{
  "vocab_size": 56,
  "encoder_head_dim": 64,
  "decoder_inner_norm": false
}
Rows from block 8 of the audio encoder, named by matrix and row number. Rows with one number belong to one attention dimension. Each number is 50 + 10 x the weight over its row's rms, rounded and kept within 0 to 99. All counts start at 0. After the name is the row's rms in percent of the matrix's.
# q: window attention query, key and value (stacked) (encoder.blocks.8.attn.qkv.weight, 768x256, the q third), inputs 0-127
# k: window attention query, key and value (stacked) (encoder.blocks.8.attn.qkv.weight, 768x256, the k third), inputs 0-127
q.169 114:46 61 53 49 49 45 37 37 59 43 43 73 31 55 42 46 30 63 59 43 36 51 46 63 48 50 30 54 50 55 43 56 45 57 64 42 48 52 51 48 61 53 61 55 43 54 43 47 58 46 53 40 51 31 38 56 45 56 34 40 58 53 49 33 49 49 57 64 28 63 44 48 58 46 68 42 59 60 58 56 46 48 61 46 41 61 44 49 43 62 43 55 39 51 30 50 54 55 46 37 32 47 49 62 55 68 63 40 50 37 52 44 49 50 41 64 49 42 66 45 50 49 64 50 64 52 46 60
k.169 113:48 41 38 63 50 55 62 55 41 30 40 32 41 56 46 51 37 55 37 45 47 64 51 56 48 36 54 61 44 73 46 64 48 58 37 63 58 61 62 48 65 44 42 37 51 43 30 62 37 48 49 63 62 49 49 25 61 49 65 52 51 28 51 73 53 28 30 48 49 57 55 73 42 61 33 58 66 47 42 52 41 54 70 53 63 35 45 28 61 56 50 47 68 56 40 44 53 43 47 56 43 71 41 44 49 47 49 42 39 52 52 58 63 53 51 37 35 56 55 51 41 50 45 66 50 31 41 47
q.170 091:64 32 39 48 38 56 55 61 37 60 47 23 63 55 64 65 66 36 39 50 58 46 56 42 53 50 64 51 57 45 52 44 52 38 41 50 49 52 52 48 42 48 37 32 55 50 54 61 45 67 55 61 41 61 51 45 50 34 63 54 40 42 58 62 42 52 41 42 62 38 57 55 43 61 24 56 44 40 45 48 43 58 41 47 60 46 60 41 52 43 57 40 65 42 67 50 50 48 57 72 62 54 58 48 45 24 40 55 47 65 43 54 52 49 55 46 56 61 29 52 46 42 42 58 43 48 57 48
k.170 086:46 54 52 36 49 43 42 46 49 69 50 68 67 43 45 60 59 43 56 53 46 40 47 49 54 63 48 42 62 32 59 38 43 39 71 37 44 49 33 47 30 59 49 63 55 57 70 46 54 53 51 38 27 38 56 68 40 40 38 55 43 64 58 28 51 65 68 57 58 38 49 28 48 31 63 41 46 43 50 49 60 42 31 51 35 76 56 70 49 40 48 49 48 39 56 57 49 54 46 42 61 38 62 49 65 43 58 63 60 50 50 47 40 41 51 61 62 41 55 48 62 50 53 33 56 70 67 55
q.171 098:55 40 54 53 58 38 49 56 68 43 44 72 37 58 35 44 37 55 47 72 46 55 64 67 68 35 26 51 42 69 50 55 55 50 60 39 56 55 51 51 52 37 60 54 39 24 38 47 46 45 47 41 65 51 52 48 66 68 43 51 49 43 53 60 45 39 71 43 52 62 36 44 33 51 73 45 70 47 55 40 61 41 39 60 48 45 58 74 58 43 55 59 27 48 43 59 61 41 55 40 51 52 50 49 41 65 66 60 41 55 57 36 50 49 52 42 54 55 76 43 32 45 30 42 40 45 54 53
k.171 096:22 65 43 45 60 48 42 49 57 37 35 54 51 48 54 65 56 61 58 28 70 67 28 49 38 56 49 65 38 60 55 58 58 68 51 66 41 44 70 38 49 45 32 69 34 50 45 51 33 45 65 62 59 60 41 53 53 63 67 41 46 53 51 53 38 64 50 59 39 58 53 62 43 60 42 62 48 54 55 44 39 55 59 45 47 44 57 43 48 54 60 56 50 71 52 36 33 59 56 52 49 51 39 50 43 52 42 52 66 49 57 41 57 63 62 63 63 55 35 66 44 52 47 62 33 51 45 42
q.172 116:51 50 45 46 48 53 30 47 52 48 45 71 39 61 48 46 27 64 51 40 35 35 51 62 49 57 40 58 55 54 45 50 39 55 61 39 46 55 42 56 64 52 56 54 52 49 40 48 63 52 54 43 44 27 45 51 41 47 28 54 49 43 56 32 51 50 51 64 32 65 41 47 63 50 60 39 60 50 56 58 41 53 53 43 48 63 45 48 46 64 49 53 50 52 43 53 61 56 51 42 41 47 62 69 52 52 63 36 36 48 52 45 36 55 41 65 44 52 68 47 49 44 60 46 63 58 41 68
k.172 110:54 40 36 54 55 50 56 59 42 39 36 26 48 57 50 55 39 50 36 51 40 55 44 53 47 43 55 65 47 69 55 63 44 64 47 56 64 69 55 47 60 50 46 41 49 47 31 59 34 47 58 63 50 53 54 36 60 47 63 45 51 32 53 73 55 36 33 44 53 58 53 72 36 53 41 57 69 48 38 48 43 48 62 55 60 45 48 43 59 59 40 47 73 65 35 56 61 42 46 52 56 72 46 42 60 41 61 49 47 55 58 54 56 41 47 32 36 58 65 48 40 46 39 71 47 37 53 43
q.173 113:44 55 54 56 58 50 67 56 43 52 66 32 64 35 55 49 71 44 48 58 64 61 43 31 46 48 63 44 38 43 58 52 59 48 40 67 47 44 51 48 35 47 43 60 51 54 64 48 40 44 42 63 53 71 62 53 56 57 67 50 51 56 46 67 56 49 47 34 71 38 61 51 44 44 42 65 36 45 43 45 69 47 44 59 51 36 48 54 58 38 50 51 52 55 66 49 38 41 51 55 63 52 41 29 50 47 38 59 61 48 54 59 62 52 61 37 54 47 35 55 51 62 46 52 38 47 50 35
k.173 110:54 59 67 46 44 48 39 47 61 65 66 71 46 49 53 39 55 50 64 56 54 38 59 48 53 58 45 40 53 32 45 35 54 40 52 39 41 29 43 56 48 51 67 57 51 50 66 42 71 49 46 35 51 52 48 70 38 59 35 49 54 70 45 25 43 65 67 51 47 46 43 29 66 47 67 40 31 56 60 48 57 52 36 47 44 55 56 63 39 47 56 56 23 41 63 52 45 53 53 46 42 25 56 58 41 65 42 51 49 48 41 44 40 52 46 63 60 47 40 48 58 49 61 32 51 62 48 56
q.174 107:58 39 46 41 46 49 37 52 61 48 34 73 38 66 45 48 32 54 52 48 37 36 63 71 60 52 35 57 58 58 44 51 42 52 61 34 55 56 48 52 65 49 56 43 48 41 32 51 56 53 60 39 50 32 45 47 46 43 34 54 45 43 59 36 42 50 58 62 34 61 38 48 52 59 63 35 70 52 54 49 35 50 53 45 51 64 55 55 47 56 55 50 46 45 35 51 65 59 50 44 41 47 61 66 47 50 64 45 35 59 48 35 33 49 42 58 47 57 70 42 48 38 44 42 55 52 54 64
k.174 103:40 49 35 48 58 50 57 52 41 36 30 33 59 48 48 66 47 52 36 40 45 63 31 49 43 49 55 64 45 68 56 64 46 66 50 58 54 72 59 42 53 48 34 49 45 50 38 59 28 51 57 69 46 48 50 39 62 48 67 43 45 39 59 73 55 39 39 53 51 55 57 69 33 56 33 56 69 45 45 51 40 47 64 50 53 47 44 39 57 56 45 47 78 68 37 51 51 52 46 51 60 72 45 45 59 37 60 49 55 52 64 50 57 47 55 43 44 56 55 56 42 51 42 71 47 42 52 40