config.toml
model = "audio captioner"
dataset = "synthesized solo parts of chorales (CocoChorales)"
train_examples = 39062
noise_aug = 0.01
time_shift_ms = 50
n_mels = 64
hop_length = 320
input = "log_mel"
spec_augment = false
win_length = 400
tokenizer = "word"
vocab_size = 56
encoder_arch = "swin"
encoder_norm = "layernorm"
encoder_norm_position = "pre"
encoder_activation = "relu"
encoder_mlp_ratio = 4
encoder_head_dim = 64
encoder_fused_qkv = true
encoder_bias = "none"
encoder_qk_norm = false
encoder_layer_scale_init = 0.1
encoder_parallel_block = false
encoder_inner_norm = false
encoder_patch_size = [4, 4]
encoder_conv_stem = true
encoder_depths = [2, 5, 5]
encoder_widths = [64, 128, 256]
fusion = "prefix"
decoder_width = 256
decoder_layers = 6
decoder_norm = "layernorm"
decoder_norm_position = "pre"
decoder_activation = "gelu"
decoder_mlp_ratio = 4
decoder_head_dim = 32
decoder_fused_qkv = false
decoder_bias = "all"
decoder_qk_norm = false
decoder_parallel_block = false
decoder_dropout = 0.1
decoder_inner_norm = false
decoder_positions = "rope"
decoder_prefix_bidirectional = true
decoder_connector = "mlp"
decoder_tie_embeddings = true
init = "kaiming_normal"
residual_init = "none"
optimizer = "adamw"
learning_rate = 0.0015
beta1 = 0.8
beta2 = 0.98
eps = 1e-08
ema_decay = 0.999
max_steps = 7300
batch_size = 128
epochs = 23.9
lr_schedule = "constant"
warmup_steps = 730
weight_decay = 0.4
Rows from block 6 of the audio encoder of a small audio captioner, named by matrix and row number. Rows with one number belong to one neuron. Each number is 500 + 25 x the weight over its row's rms, rounded and kept within 0 to 999. All counts start at 0. Numbers have three digits each.
After each neuron's rows are labels from the 100 clips, of 14976, where the neuron reaches its highest value: "strongest on" is what is common among them; "band" is the frequency band that holds the peak. Only what is clearly more common there than usual is listed. The data: synthesized solo parts of chorales (CocoChorales).
# fc1: MLP up (encoder.blocks.6.mlp.fc1.weight, 512x128), inputs 64-127
# fc2: MLP down (encoder.blocks.6.mlp.fc2.weight, 128x512, transposed), outputs 64-127

fc1.245:522559534476468503489483463499483477520501514491450465525488482551544557507518486484547506513510493500533517514527549515460522484468493543513486543516489506549510481496545459501457507535482494
fc2.245:491536499503519477491469488503482488505530501444505516531488515509511501546512525510472474480506497521522499489524512484483490490450509515508482515511506517587482501501541493494513446490496507
strongest on: note F#3; tuba; note E4; note G#3
band: 500 to 1000 Hz

fc1.110:543547485478447497518482449522514478488535509509454481524500476535502545508528471509525478488519486478502526498540541491511513462489494506519520535497507510536520484500526500507438497552489473
fc2.110:487493501489503508501489498488508545487489480427503536512502507511468497480546505511524429504528489491479499512506503501497496499453492499500508510494494564528489504488509507514448494514517530
strongest on: note F#5; note F#3; tuba
band: 500 to 1000 Hz

fc1.402:522489491520494511502521507491483503466522481510495500484546524490506509530577477478502521481489499488501547490525500507511528465483480494500455503506465533513511506524493495507477513516485533
fc2.402:505551522510513525527546455480509561461492475431494490512534501510493500519565509504503521509489516505515519489486532502479510503491503507498501485509500527521493463483496512490489474480538504
strongest on: note D4; cello
band: 1000 to 2000 Hz

fc1.135:501504503479460486511543487548487504496512515554456517512490452516541516518537477507506527453525469524499481482520490523481516470512469499534516514473487492495494485517485464483432483511516484
fc2.135:500459486492483478503556524477502487459558540541495476529507509489504492540449470458491532492492483503482480527498505497518497520567492500502496510486480486470494495553507509522507444474499466
strongest on: note G5; flute; note A5
band: 500 to 1000 Hz

fc1.480:500520493463498495502511479526503501448508482557460461487494506565561504503556476507539507465516465514517516499542506501509533490524485520510519478531461493505503478509527491482444492540487468
fc2.480:481533498500505479505574477515445501462569487514512525512546485495508505523475498459498490509528497501503514494503490542479510499496478515489509509488453451502513498499500502512513439516521481
strongest on: note D#5; violin; note E5
band: 500 to 1000 Hz

fc1.8:539488495513502512511489488519480492470511476497497512505521513496548549495539490460493470495482515479514554490545518530485514465485434543481495538533451505540504509515544506521450491513467495
fc2.8:492549482526537543487491472536479532503486462414500533514499512500513478492499497445467491498503551525477488490503494535441508496497529502504511510475501499572491497493517466489522486495502461
strongest on: violin; trombone; note G5; note G#5
band: 250 to 500 Hz; 0 to 250 Hz

fc1.205:496488535497483486506511493529461466493531508555424519526496457527505491508485500474537509485496441540519495526492488528485553508492488524536479505514431502525541438510511489474501455497478501
fc2.205:526489498486508505480598500520481507514523503537516588488468506488471489494503493502494487513503496507521452522510473496528520467508453478517491511502477453441523481483501483510464503510586480
strongest on: note D3; note G3; note A3; note F3
band: 250 to 500 Hz

fc1.453:505482495498431493519495496528519495488520531477488522521479482493519509478518464441487457464467485486557514480523474483498513471502459504502522511471507541536509521480494450525467481504495501
fc2.453:502561478497494508462518457519490522451502491527510454449544477503528514525521512559500488503539455479486517495501474502529472492479530496513479507497455528449514489428508481495484537514462536
strongest on: note A#4; oboe
band: 1000 to 2000 Hz

fc1.192:520498472508440503521513487521505475453550496519511502501544493509484487505523451488527477481490475499513550473548520532529523460478479481525494529473473549497501483466496493511449520539495536
fc2.192:491510513483507530497419415546497455542457500481504545505503482502510508479503498468496466496511509501464493494514493491468485509446528505510508524475499476494488507460500504499472578499442474
strongest on: note A#4; oboe; note A#3
band: 500 to 1000 Hz

fc1.83:494521497510498527522491465518510451478546498512503477534532475508519541502506482420537524471468515502509506476509533530467544499511500490506461526474522519529481477497536494504466500513483481
fc2.83:487494496484499499491542490470510482433552492545530469515556495544514484510507521517504532509490487491528485484512483508556509511522508456494488498478477545459495519469503506514480473502519530
strongest on: note D#5; violin; note C3; note G3
band: 4000 to 8000 Hz; 500 to 1000 Hz

fc1.380:523514500518499472520500507495488453494534510523470486538512429521467490469461487452567485478502504516494492500501481540517521495537501476499464494466452508500548472525480502479497495497484485
fc2.380:512463501498514512486515522514530524503467459507518564546464499495499496514497484452501410503470503496508501517499500505502495505561472504498498503489496543506508493463489489488481511490551509
strongest on: note C#4; bassoon; note A3; note D3
band: 250 to 500 Hz; 1000 to 2000 Hz

fc1.507:525549503475460503507464462513504477487530513510455464529489463543503540505508472508550488490513492483515526516546541500502515476493496511517517540513507506539519478504533485496448489539488475
fc2.507:488524485507494506466493511490479534479511485412526530530514492512473481492536503517503451505514491505485511514510499497496501506443495517492502512504504567549486492493515480507475465510521531
strongest on: note F#5; trumpet; note E5
band: 500 to 1000 Hz

fc1.261:499490505477439518550498480582513484483525532501479527505491462517521525508499462443494446468501518514503513458532504509473509472508476493507543540480505500520492512479500459515451508495488476
fc2.261:483513517541516505525468417490486467458517506486492461473556515526540488502479545508462510493538496459488492470510461490518481473473559490494478507524472475443503495461529492488489549517452483
strongest on: note G5; violin; note F5; flute
band: 2000 to 4000 Hz

fc1.484:509503499508457523526487469529507469457548505505515503495535495524487503503517439471534453489473485503524539477535524526517519459483485481514500536496478545501501504460506478524454513526479529
fc2.484:503511522523517523500417410540457460515487492481511534489528501495531491482507510473494474509535508498450488474496486497470485483452549525512510534498472463487502509469502487506475582507441478
strongest on: note A#3; note C4; double bass
band: 500 to 1000 Hz

fc1.350:514506482540489495533501485489510442500566515530493484534528455481488504489490490442531513468488511508493506479510494516520537512521499478515458502433507518507521469516512496493491476492477485
fc2.350:507486526511502528504530504512501537444503469501514518534516531503515504525493503472496471493443483495505496546522500504507481507532471505516494500498483556500512509445515481528483512523544536
strongest on: cello; note F#3; note G#3; note G3
band: 1000 to 2000 Hz

fc1.332:510515498494514507494519498531513501451515467525467470541499506517552514429519498473523500463461467497510521511529497506487526521546481503469505497517488516513489473497543517491435505511503460
fc2.332:520556521506494500504477428509492464466564532521495462422495491518501513471486528488463468505516507496524513485505484514511495487493549494497533511490460472470511505455512513501516499513434466
strongest on: note D#5; note D4; note F5
band: 500 to 1000 Hz

fc1.422:512515499474508501496494488512510493453502476532482450484492521557550496480561481500540484476476489501530537515544495498525514504537480521486524485539447485515511493504555481499461501511486467
fc2.422:494516495499504481508537469521456497447581479510515523481543491494508487508490495438486465509494494509472525500491485535502523499499508511492513510473456447490505502497510515516512446511503456
strongest on: note D#5; clarinet; note C#4
band: 500 to 1000 Hz; 250 to 500 Hz

fc1.131:496518506476496483485513478502490490467505489538442455493500504563546510507559470496545515454494467534521513492531486500497534492527486516507513487526446496503507482510517471483468502511486479
fc2.131:485508495510483473512588480515476510458571474520513539518541476497522505526477504454483478493520467509502502508493489534503492499505474497477517510483469488478528517481503511507497428512533473
strongest on: note D#5; note E5; horn; instrument: clarinet
band: 500 to 1000 Hz

fc1.457:485523484509494524533504472538496480474536495527503466539536477509513528498507478434530529461479504502513503473531524535473534504511493497513490516474528523523476479491534492504468488509485476
fc2.457:497505497505506513497521474478501485426558503541502434512545501513521516521476502506484536500478505499513505489505486503542491496535529494504503489479483543463498499461509500499509477505477510
strongest on: violin; note C3; bassoon; note G3
band: 4000 to 8000 Hz; 500 to 1000 Hz

fc1.49:523511486456436465519523485539466479518497537547457525505483457520572515494514474504488504500531494498504503478525486514486503492486461528519510521478472479513516513520475459504456501516488479
fc2.49:488467508508505479498477502510489434546496536546492487516474509515487505493487491444478559493493509502490497493502528501487497510535517507512494492493504412479500493572515497517487516498477425
strongest on: note C4; note A#3; note C#4; bassoon
band: 500 to 1000 Hz

fc1.179:495484527518495459500520510482488484475549522520464459513514445518472470498472479448552513471482478527494492525510466536520536488534505475520495502492481537482548467515471471474506498484502501
fc2.179:511516537495504525489545506517504495489518515454506545546501488461481500506490503437499445505452495530531506521495492508464510510566482509511485497497484547543508523493507483505498486493545512
strongest on: note D3; note A3; tuba; instrument: cello
band: 250 to 500 Hz

fc1.108:533513503519524493525492509548474489497507465535460532529515453510485500509477513483576503454521511511480495490490491561491516480500504484500487510457442500487525494495498528465493506526505489
fc2.108:507473499501499492483542494550509464466494493579483552474503487533505502507482529530494444491555502509510487496511488506534528516509480504502485473518473495439493489458516493505454493495512501
strongest on: note D#4; clarinet; note F4
band: 500 to 1000 Hz

fc1.25:563552484494459487503482484512520473503519507513468472548490485537504536494530481503537472492519493488508518499529538496515498471497497504509494520484502515546515482502541492497412488548495492
fc2.25:510520494490492494472523508476483545492509489417531534487514482492472499497551491490511460492505497490501518523492523476471510506442472492503488529514482531534510479483517485501463494517519543
strongest on: note F#5; note E5; violin
band: 500 to 1000 Hz

fc1.244:516555519462476521502473460522490491505502515497457474520489483548544550514533478482536495507509504491523520511541541514467526487487496535509531538516501508575499479498543472509456513541484473
fc2.244:512552492477492504492465502476511498524528503437491529560499510505511521520520499519486458510522498490509502484511498487473482494447492492511515508486519532578489509524494470498479454512534519
strongest on: note F#3; tuba; note G#3; note E3
band: 500 to 1000 Hz

fc1.231:512497496527475484530520496499498469492511501538473493520516430503474478484479483451529493463502470531485492482507472534508515492514504476527464490431448528488542462493486477478482490490483506
fc2.231:506496525481485505491523496518547504460544489478511562550484501481492483486493482450482437476447508500499498525501503496501503511560506490509484497506498551491493493470482498499467467502552491
strongest on: note D3; note A3; bassoon; cello
band: 250 to 500 Hz

fc1.120:496518491489507524507465488497442474493500500502500427544522483503492502505494494513541546509490512485528553542543518503500513530469505502517496494491514532523516478495530491499507508550418515
fc2.120:497521523485499514514457471508544491532460502490486473473478477469520525522485502567527531514486505499487481501490520484493439503466544507486498514488533509477510493446515487456553507532470534
strongest on: cello; note G#3; note A#3; note F#3
band: 2000 to 4000 Hz

fc1.147:515505518506470512514485437495468426519541517500491497557513467518515530483504481456513522494465493511537501491500523540469533504488486515526476528474487529544481485507533474524484480528489504
fc2.147:479504471505464509506498526473504461498491469549528493508520519468486472545537476499455502528498491504530502494509501455540510547533493499502503500537480488495505453485483467522439545504520496
strongest on: note C3; note D#3; double bass
band: 500 to 1000 Hz

fc1.196:512521533527507533486476483485467488504521500470480465539523470488494523502499491441514475530479517469512534546517517559468543491492492520500504522510467533555551484504509487521493491500476526
fc2.196:520512478533500506486465482476458460517527536468520462508532503476518504532482528498493481485496514451525519502490513504525484476517498525538528505500461483529479508531547497500541484535451482
strongest on: note A#2; note A#3; bassoon; cello
band: 250 to 500 Hz

fc1.221:527523521513510518512516496487458473510486462540540439528535504521493477474498477493508522529499485530500497502482519534482502528533489505503482490494462511506472457514518502508498545507499528
fc2.221:541453480525485518515531528483502553467492496538521476463507493524491516494539509578467531499495514513516504531498524508513504485487471517505502501526521489419510500477511516464461534510543536
strongest on: note D#4; trombone; note F4; note E4
band: 250 to 500 Hz

fc1.234:507488510513460511511500471524513477464549504498513507491532482510493482501499456487536481493479492517528516488524518535513530446453478489518489536494484533487500514449493486521453524532492540
fc2.234:478511516517510492504432446521489448515452467497499544516531491500525524495490504446464479502553498498424477483498494511482484501471537499508496521506475451508490510496506504504475582512456468
strongest on: note A#3; bassoon; note C4; cello
band: 500 to 1000 Hz

fc1.81:589551516482482525542499474507485508492518503491511493502488512516535496497532501513494496515458496489543556541534496500515510509493458531491482525521465526557501472491549475491485472513459502
fc2.81:507497503527517501487516470500513544475525556494475489442470510515504475501461525490480487498462473505514476494510470500521534504550524546529518475504523549456524497455509494473529450454496509
strongest on: note G5; flute; note F5; trumpet
band: 1000 to 2000 Hz

fc1.249:498492522493472504505530514523494500472512506499492488509501490535495475486498426477519472492470498529544492492519461530495519475523440487484533498492501537495494510498484437505479512506515521
fc2.249:508518472487467518498579515500500548450534533457526519478544518506495479502523487568492506538513519503503494517506530490504464500456483487513485479512464565486520521458498492505495469493504554
strongest on: note A#3; tuba; note C4; note G#3
band: 1000 to 2000 Hz

fc1.121:524521507496512516542469450522488491510518505471524482531496495511520534492498507473511503490432531492548519520510517519480508527500450498503512539505505510524461500478580484541496506503504491
fc2.121:504467513485504487449485483491483436521519525496488485502544500486516480498495495452522512496479495510480500478483484495548489511521500490500506507508485505528508487555479512494528485498434496
strongest on: cello; note C4; note B2; note A3
band: 1000 to 2000 Hz

fc1.508:494497458518525556499502493505472509445500459521526475550549491482484489490480475484503487500483485452501546498569490555500499504483494508493499543527465555489487507466507527542480507509462518
fc2.508:495530506511504501518525521533494480554467507489472506499443499501481508503450463489509514527522507492511487494515529503477497503515498516474514479510527437547524486543527505525555440459513436
strongest on: cello
band: 4000 to 8000 Hz

fc1.35:521490465516446510542498487520515475454556503509516501507532504503487488499511466493524459466481487490516555483548518515533503460483473489515486539481471550500498492468512496516446501526485532
fc2.35:508518499496518525507430426536484452537468502483498527488516477516513499489518499474500473504500501489465509486507444477460495510462525502528484520491484455494522514451490498506479597497442480
strongest on: note A#4; oboe; note C5
band: 500 to 1000 Hz

fc1.501:521489491515499498506465433538492448513517491510514469512488491530555506459512474487498495518467473521529509488496496496491517531523510514502489466471461496504516488468536478531509479493457474
fc2.501:481519501534528541542508467475498533505481459459520487546484516510491482511544498470491481488486490472508499479527524478468497452532520495514517472492563525499516500483494497505470536499544453
strongest on: note F#5; violin; note E5; note G#5
band: 4000 to 8000 Hz

fc1.451:515493504462462490538540505568509521477499518499460535520478457499535515482506488490497477461493491479509502501542483513478506480503422491492536553490508509513484511494480478487405492514527474
fc2.451:505471506515481479498464495450507481503509540519530428507495479497510502491476521566489520480508505503478504483509525501544482504481518507508494491509527524438500512501511498509505525508479508
strongest on: note G5; instrument: violin; double bass
band: 2000 to 4000 Hz

fc1.401:511520477485488530501490474554485457469518483505487509528518487511521526491502470450531445471514495486506543466553513522477549480490482507491533515493451521516503504470496500516431509553483485
fc2.401:497524489456500453537457446503485480501534568513492490473491522533510487493521506558498485487544499464529482501514493477507459510477509500503487499515483481496504484523511487502445522509489509
strongest on: note A#4; viola; clarinet; note C5
band: 500 to 1000 Hz

fc1.384:517501495512483500502456450524494487504504510497515491517494475518532524473527455483492464502473466496528510506516479498492515473528496538497519496497458524506525510460509463548487507496472495
fc2.384:492535504518535526493478442493533537477511517465518467492497459500503465491544478515473472505489448489519493546498530482496520497510530509499475538490514553474507495457453490514472528498506502
strongest on: note D#5; trumpet; note F5
band: 2000 to 4000 Hz

fc1.302:514491505506496467513506511494487453486539519533468471531517430522468480470467489446559494475501495517488497505505475533526524490545511470506467499489455510491553477524481502477503506491484482
fc2.302:524486506494515524489502523500529534500459470481523531551471505492500497505501482453508418502462516499519505496496505508486493511562486500504493506493509559521506501464489493508496518504542508
strongest on: note D3; cello; note A3; instrument: bassoon
band: 250 to 500 Hz

fc1.129:540541490473464501513472472531505475489512516501451483540491481548516541501515482508544467490518489485506524502543538497502512471486495507513509529496511513543521486502532493495439491565488466
fc2.129:502528504495492484504516515486508568464501509453500530493522473510480488509535509526512467497544479499491518515495506482489509496464491477488498510514489549546521501504484495506443476526527538
strongest on: note F#3; tuba; note G#3; note E3
band: 500 to 1000 Hz

fc1.323:510536503518467539485528486493507491472527494501457460540521493509502505484530445440512495478491457496513527484537505516476535481507511493509497498461484560515515474478490469494455524512503519
fc2.323:469472528513478490507546468468516469459574555481493488496533475507490463520504529448495494481463524497497499462503514484523547522541516505492474513492462536487505489528516497506502443484498518
strongest on: note D3; cello; note A3
band: 250 to 500 Hz

fc1.465:520512493465430476520522476540465479520499538539461523502488441521554525498509464498484507501534493502499497475519499517486502472490467533527517528471482483516518513525476453512461505512494481
fc2.465:491466510517502478501475501510495443533497527547493480522473504519489507497478492445476562499488507508492498496504526507480497511533523511509497503502502415467506493563512507516485518493475421
strongest on: note C4; tuba; note A#3; note C#4
band: 500 to 1000 Hz

fc1.224:490541485450499526471525498517463492483501495500461478483528520499565471502517501506538528503523515508508535503534487503487561533474504526489529456507468485516528488491486482472506513569473499
fc2.224:512428505525492470476488545477499486545461498531497494520495520495501523482500490510504514505545499517501516504508488482513497514532459494508489481517512443522485510581510511501490502523513477
strongest on: note D4; note C4; note D#4; bassoon
band: 250 to 500 Hz

fc1.118:535546508459465515520479449542516509479507496497450481513478497553526530479510475516536470502520488485511507512534546496499498498491494532489523536525515503543487493497539509490434493562495449
fc2.118:506515496498514507477491506479487554477523487442471526512510464487493467525513524503532431509530483509500523522498499505516501500471513510497477491504489553523501483504495504486471473477532529
strongest on: note F#3; tuba; note F#5
band: 500 to 1000 Hz

fc1.14:522499500542493516527480503504494449514527489515513495548540512486496549491512499443501519486474520498495505486487540508499522473516475487497467511462513529552489473523548526516482533519480503
fc2.14:477473472498503525498550520509536477447556492516513530459555478513519490505513498491532502489477471496528465463512488495566499517484469513491516508514502541481512501459502513464473493505513552
strongest on: note F#3; bassoon; note B3
band: 1000 to 2000 Hz

fc1.320:513502500495451516500500474511495496476537500506496496488514473515516482496520429503510479510527470510511509500519499485501539464468503508497454497488462533504512511472486496516458511558481519
fc2.320:502517510511512488484492480497532423509487533519505488535511504494497503519533507456482518442506495501493470459555497541462464524522501486482511460522508458537509492528490530481449559508476463
strongest on: note A#4; horn
band: 500 to 1000 Hz

fc1.344:533516495516500482516495507499490449495530513518476486547505432520472485463475482447552475477508509513499506496507475527516524496538503476497463490462455511501550486520480497479493504503487487
fc2.344:505459501494522517488511529504523522496465460511518554546465501495506497511501489446502407489473501497505505515500499505500489504568473502505495496498500547504509491477488491499466511491544506
strongest on: note C#4; bassoon; note G#3
band: 500 to 1000 Hz; 1000 to 2000 Hz

fc1.444:495515498500483510531505498518486463495527513532507484516549474500503532517505490440517535461491513498507503478514524522481541489503461496517488531479520516549486489529517496506469524523478499
fc2.444:508480493524505527514509478505518516425536437521507485511554477531528511476512508521491543510475486507477509493485504469535495505504525481477517506509502533468476482462477504507490473518531503
strongest on: note C3; bassoon; note G3; note F3
band: 500 to 1000 Hz

fc1.102:504519507531471541491474469524512481511488468520513488497492517520545518483566469499490496507492472524541500479491518485482506498516495544499515457465495521528499480468545453527487490510481511
fc2.102:490466508478492517499474521506532544530446462491497540518482479499502508480535503486509451486504479503494502523503497497489521511504521493480502496476547565509518491472502494506469511506532524
strongest on: note C#4; note G#3; note A#3; cello
band: 500 to 1000 Hz

fc1.198:524567505459470507506471444530492491508514502498455481540485469545515546508500480510541504506517493490506514510538560506476509494477509520517517543513511499532494477487522498492458500556496468
fc2.198:493538507535491512479489508494498537492511472429507528531488495514485490494533499516491444505510501496490497508495490503493505512458508517506493504504498562552483502490513506496479450511529525
strongest on: note F#3; tuba; note G#3; note E3
band: 500 to 1000 Hz

fc1.463:521533489472461509514485451552514506480521500513450498504499482545518531494518474493527467493525498481506520493553545514500519478491487517503530544521511490534500497494532502495423500549494449
fc2.463:510506511496513499503483497457510539469535494464486514527513505493518494532512528503512448468529492472470494522489475508511480493491527494508480497484497569514519510504525492483466463480525529
strongest on: note F#3; tuba; note G#3; note E3
band: 500 to 1000 Hz

fc1.32:524503476511443508544491479529515468462550500519510498496540499509487500503528456483528468483482486494519551472541524510528514458483482482519491530472470551500498499463514487518456524536477529
fc2.32:498505505491508540497419409540489466530462483482514538504516491500518501481513523474512473491524506510464491491506482499470493503455537507509515521473497489492496515456483500494468577502436471
strongest on: note A#4; oboe; note C5
band: 500 to 1000 Hz

fc1.116:498506489524490522489448429526497478506499477496514490511484495507551536479545461480487480511487490486517510501507518492469517486508518566493519472501485515517518498475529472543499487502462479
fc2.116:524485491481503513488518526487555552480489484476483479511467506497528521522520509493487464498476472491522492532504495496511519487529505477502498479473544546468506511456500487535458499503567502
strongest on: note D#5; flute; note F5; instrument: trumpet
band: 2000 to 4000 Hz

fc1.99:493502530513471490493538498491492496464523500494466470513521460519489468499492463463543511466471467541513498522526471532496536497511495484527517486465474566483534455488478447473494479494513527
fc2.99:518506537478494518483546489497517497453554520433500545558526499489481483460515488463513470481441493508504506498525519520477518504519487502487477503497475561513503543480487501511482485504544531
strongest on: note A#3; cello; note G#3; note C4
band: 1000 to 2000 Hz

fc1.93:504535486482491517532548515523504505478509491525533489526519501497512474501512495491510539462478503519537503478528480522479519522510429504511540496463516529501453473491505459492476466505525515
fc2.93:477479503503494502510537543426504557450513496507491466542512489513503491485480468548500576490488504480512501523514485492529508502493502486490507508488547566486495517513488501489517447505546556
strongest on: violin; note G4; note C3
band: 4000 to 8000 Hz; 500 to 1000 Hz

fc1.98:505493512510476476526533500482493483472532525512484462508508440516469459472469464465531496471487477529503492515520466530528523498530500485522494500483464544488535476499476456479499486484490506
fc2.98:516508531484502544484518497515540497460536500450509542548503502470473467466513490458501459492445501526494505523519503485470509506544503503509486506504497572534502487469498477503479501518542516
strongest on: cello; note A#3; note C4; note G#3
band: 1000 to 2000 Hz

fc1.370:491492465529522574503477492501479514452491458504528462532552495482474495494484480499498482503499502449489546502558514561500493499479504518490503534524476552494497500474521523543477512505441506
fc2.370:481534503494513483508526512528501475562462522511470509501426502518482520503456486497487506506503507503514488499498517503490482517532489500487502492484527435543489499531518503537533434482534426
strongest on: cello; note E3; note B3; note F#3
band: 1000 to 2000 Hz

fc1.169:510517503491499530492447461480456473506520502497493452490527489510509503512532508508506525520514504496497535549494521493498525518507523539517474471535451491549563458526524491486516498510425498
fc2.169:515505543490499468489507498483476496485511554504503471481488477515540491510473498536465505512531479498508494524509506518514484535502511486503474459510444497507475515520519526495543425518462490
strongest on: note C#4; cello; note C4; note G#3
band: 2000 to 4000 Hz

fc1.260:577530493493480530567508480511485505469515502484509498520505498490512490489530479508493500501476488476535567539545498505503501497481420510497475517483492572531499475496520470497471491539478521
fc2.260:492529508546493502513542481512490558477492533505466519468455489525505499506522492502507484535490481507470480466499450495493488484508494512499522528448525542501464482466480496496471487455553516
strongest on: note G5; flute; note F5
band: 1000 to 2000 Hz

fc1.166:493538496497501511519511505503491480493521510527513465532538492494506535514511486447523539464487512498513501469513532525478528501515476489508486524474526511548465488519516489507476512515499493
fc2.166:493470506499496517495542514475526505415544469541499458513557495503535499515515507528487563496466480499497501493501503490545501508511499496501500494485520546455500515466490510506472487494534522
strongest on: note C3; violin; note G3
band: 500 to 1000 Hz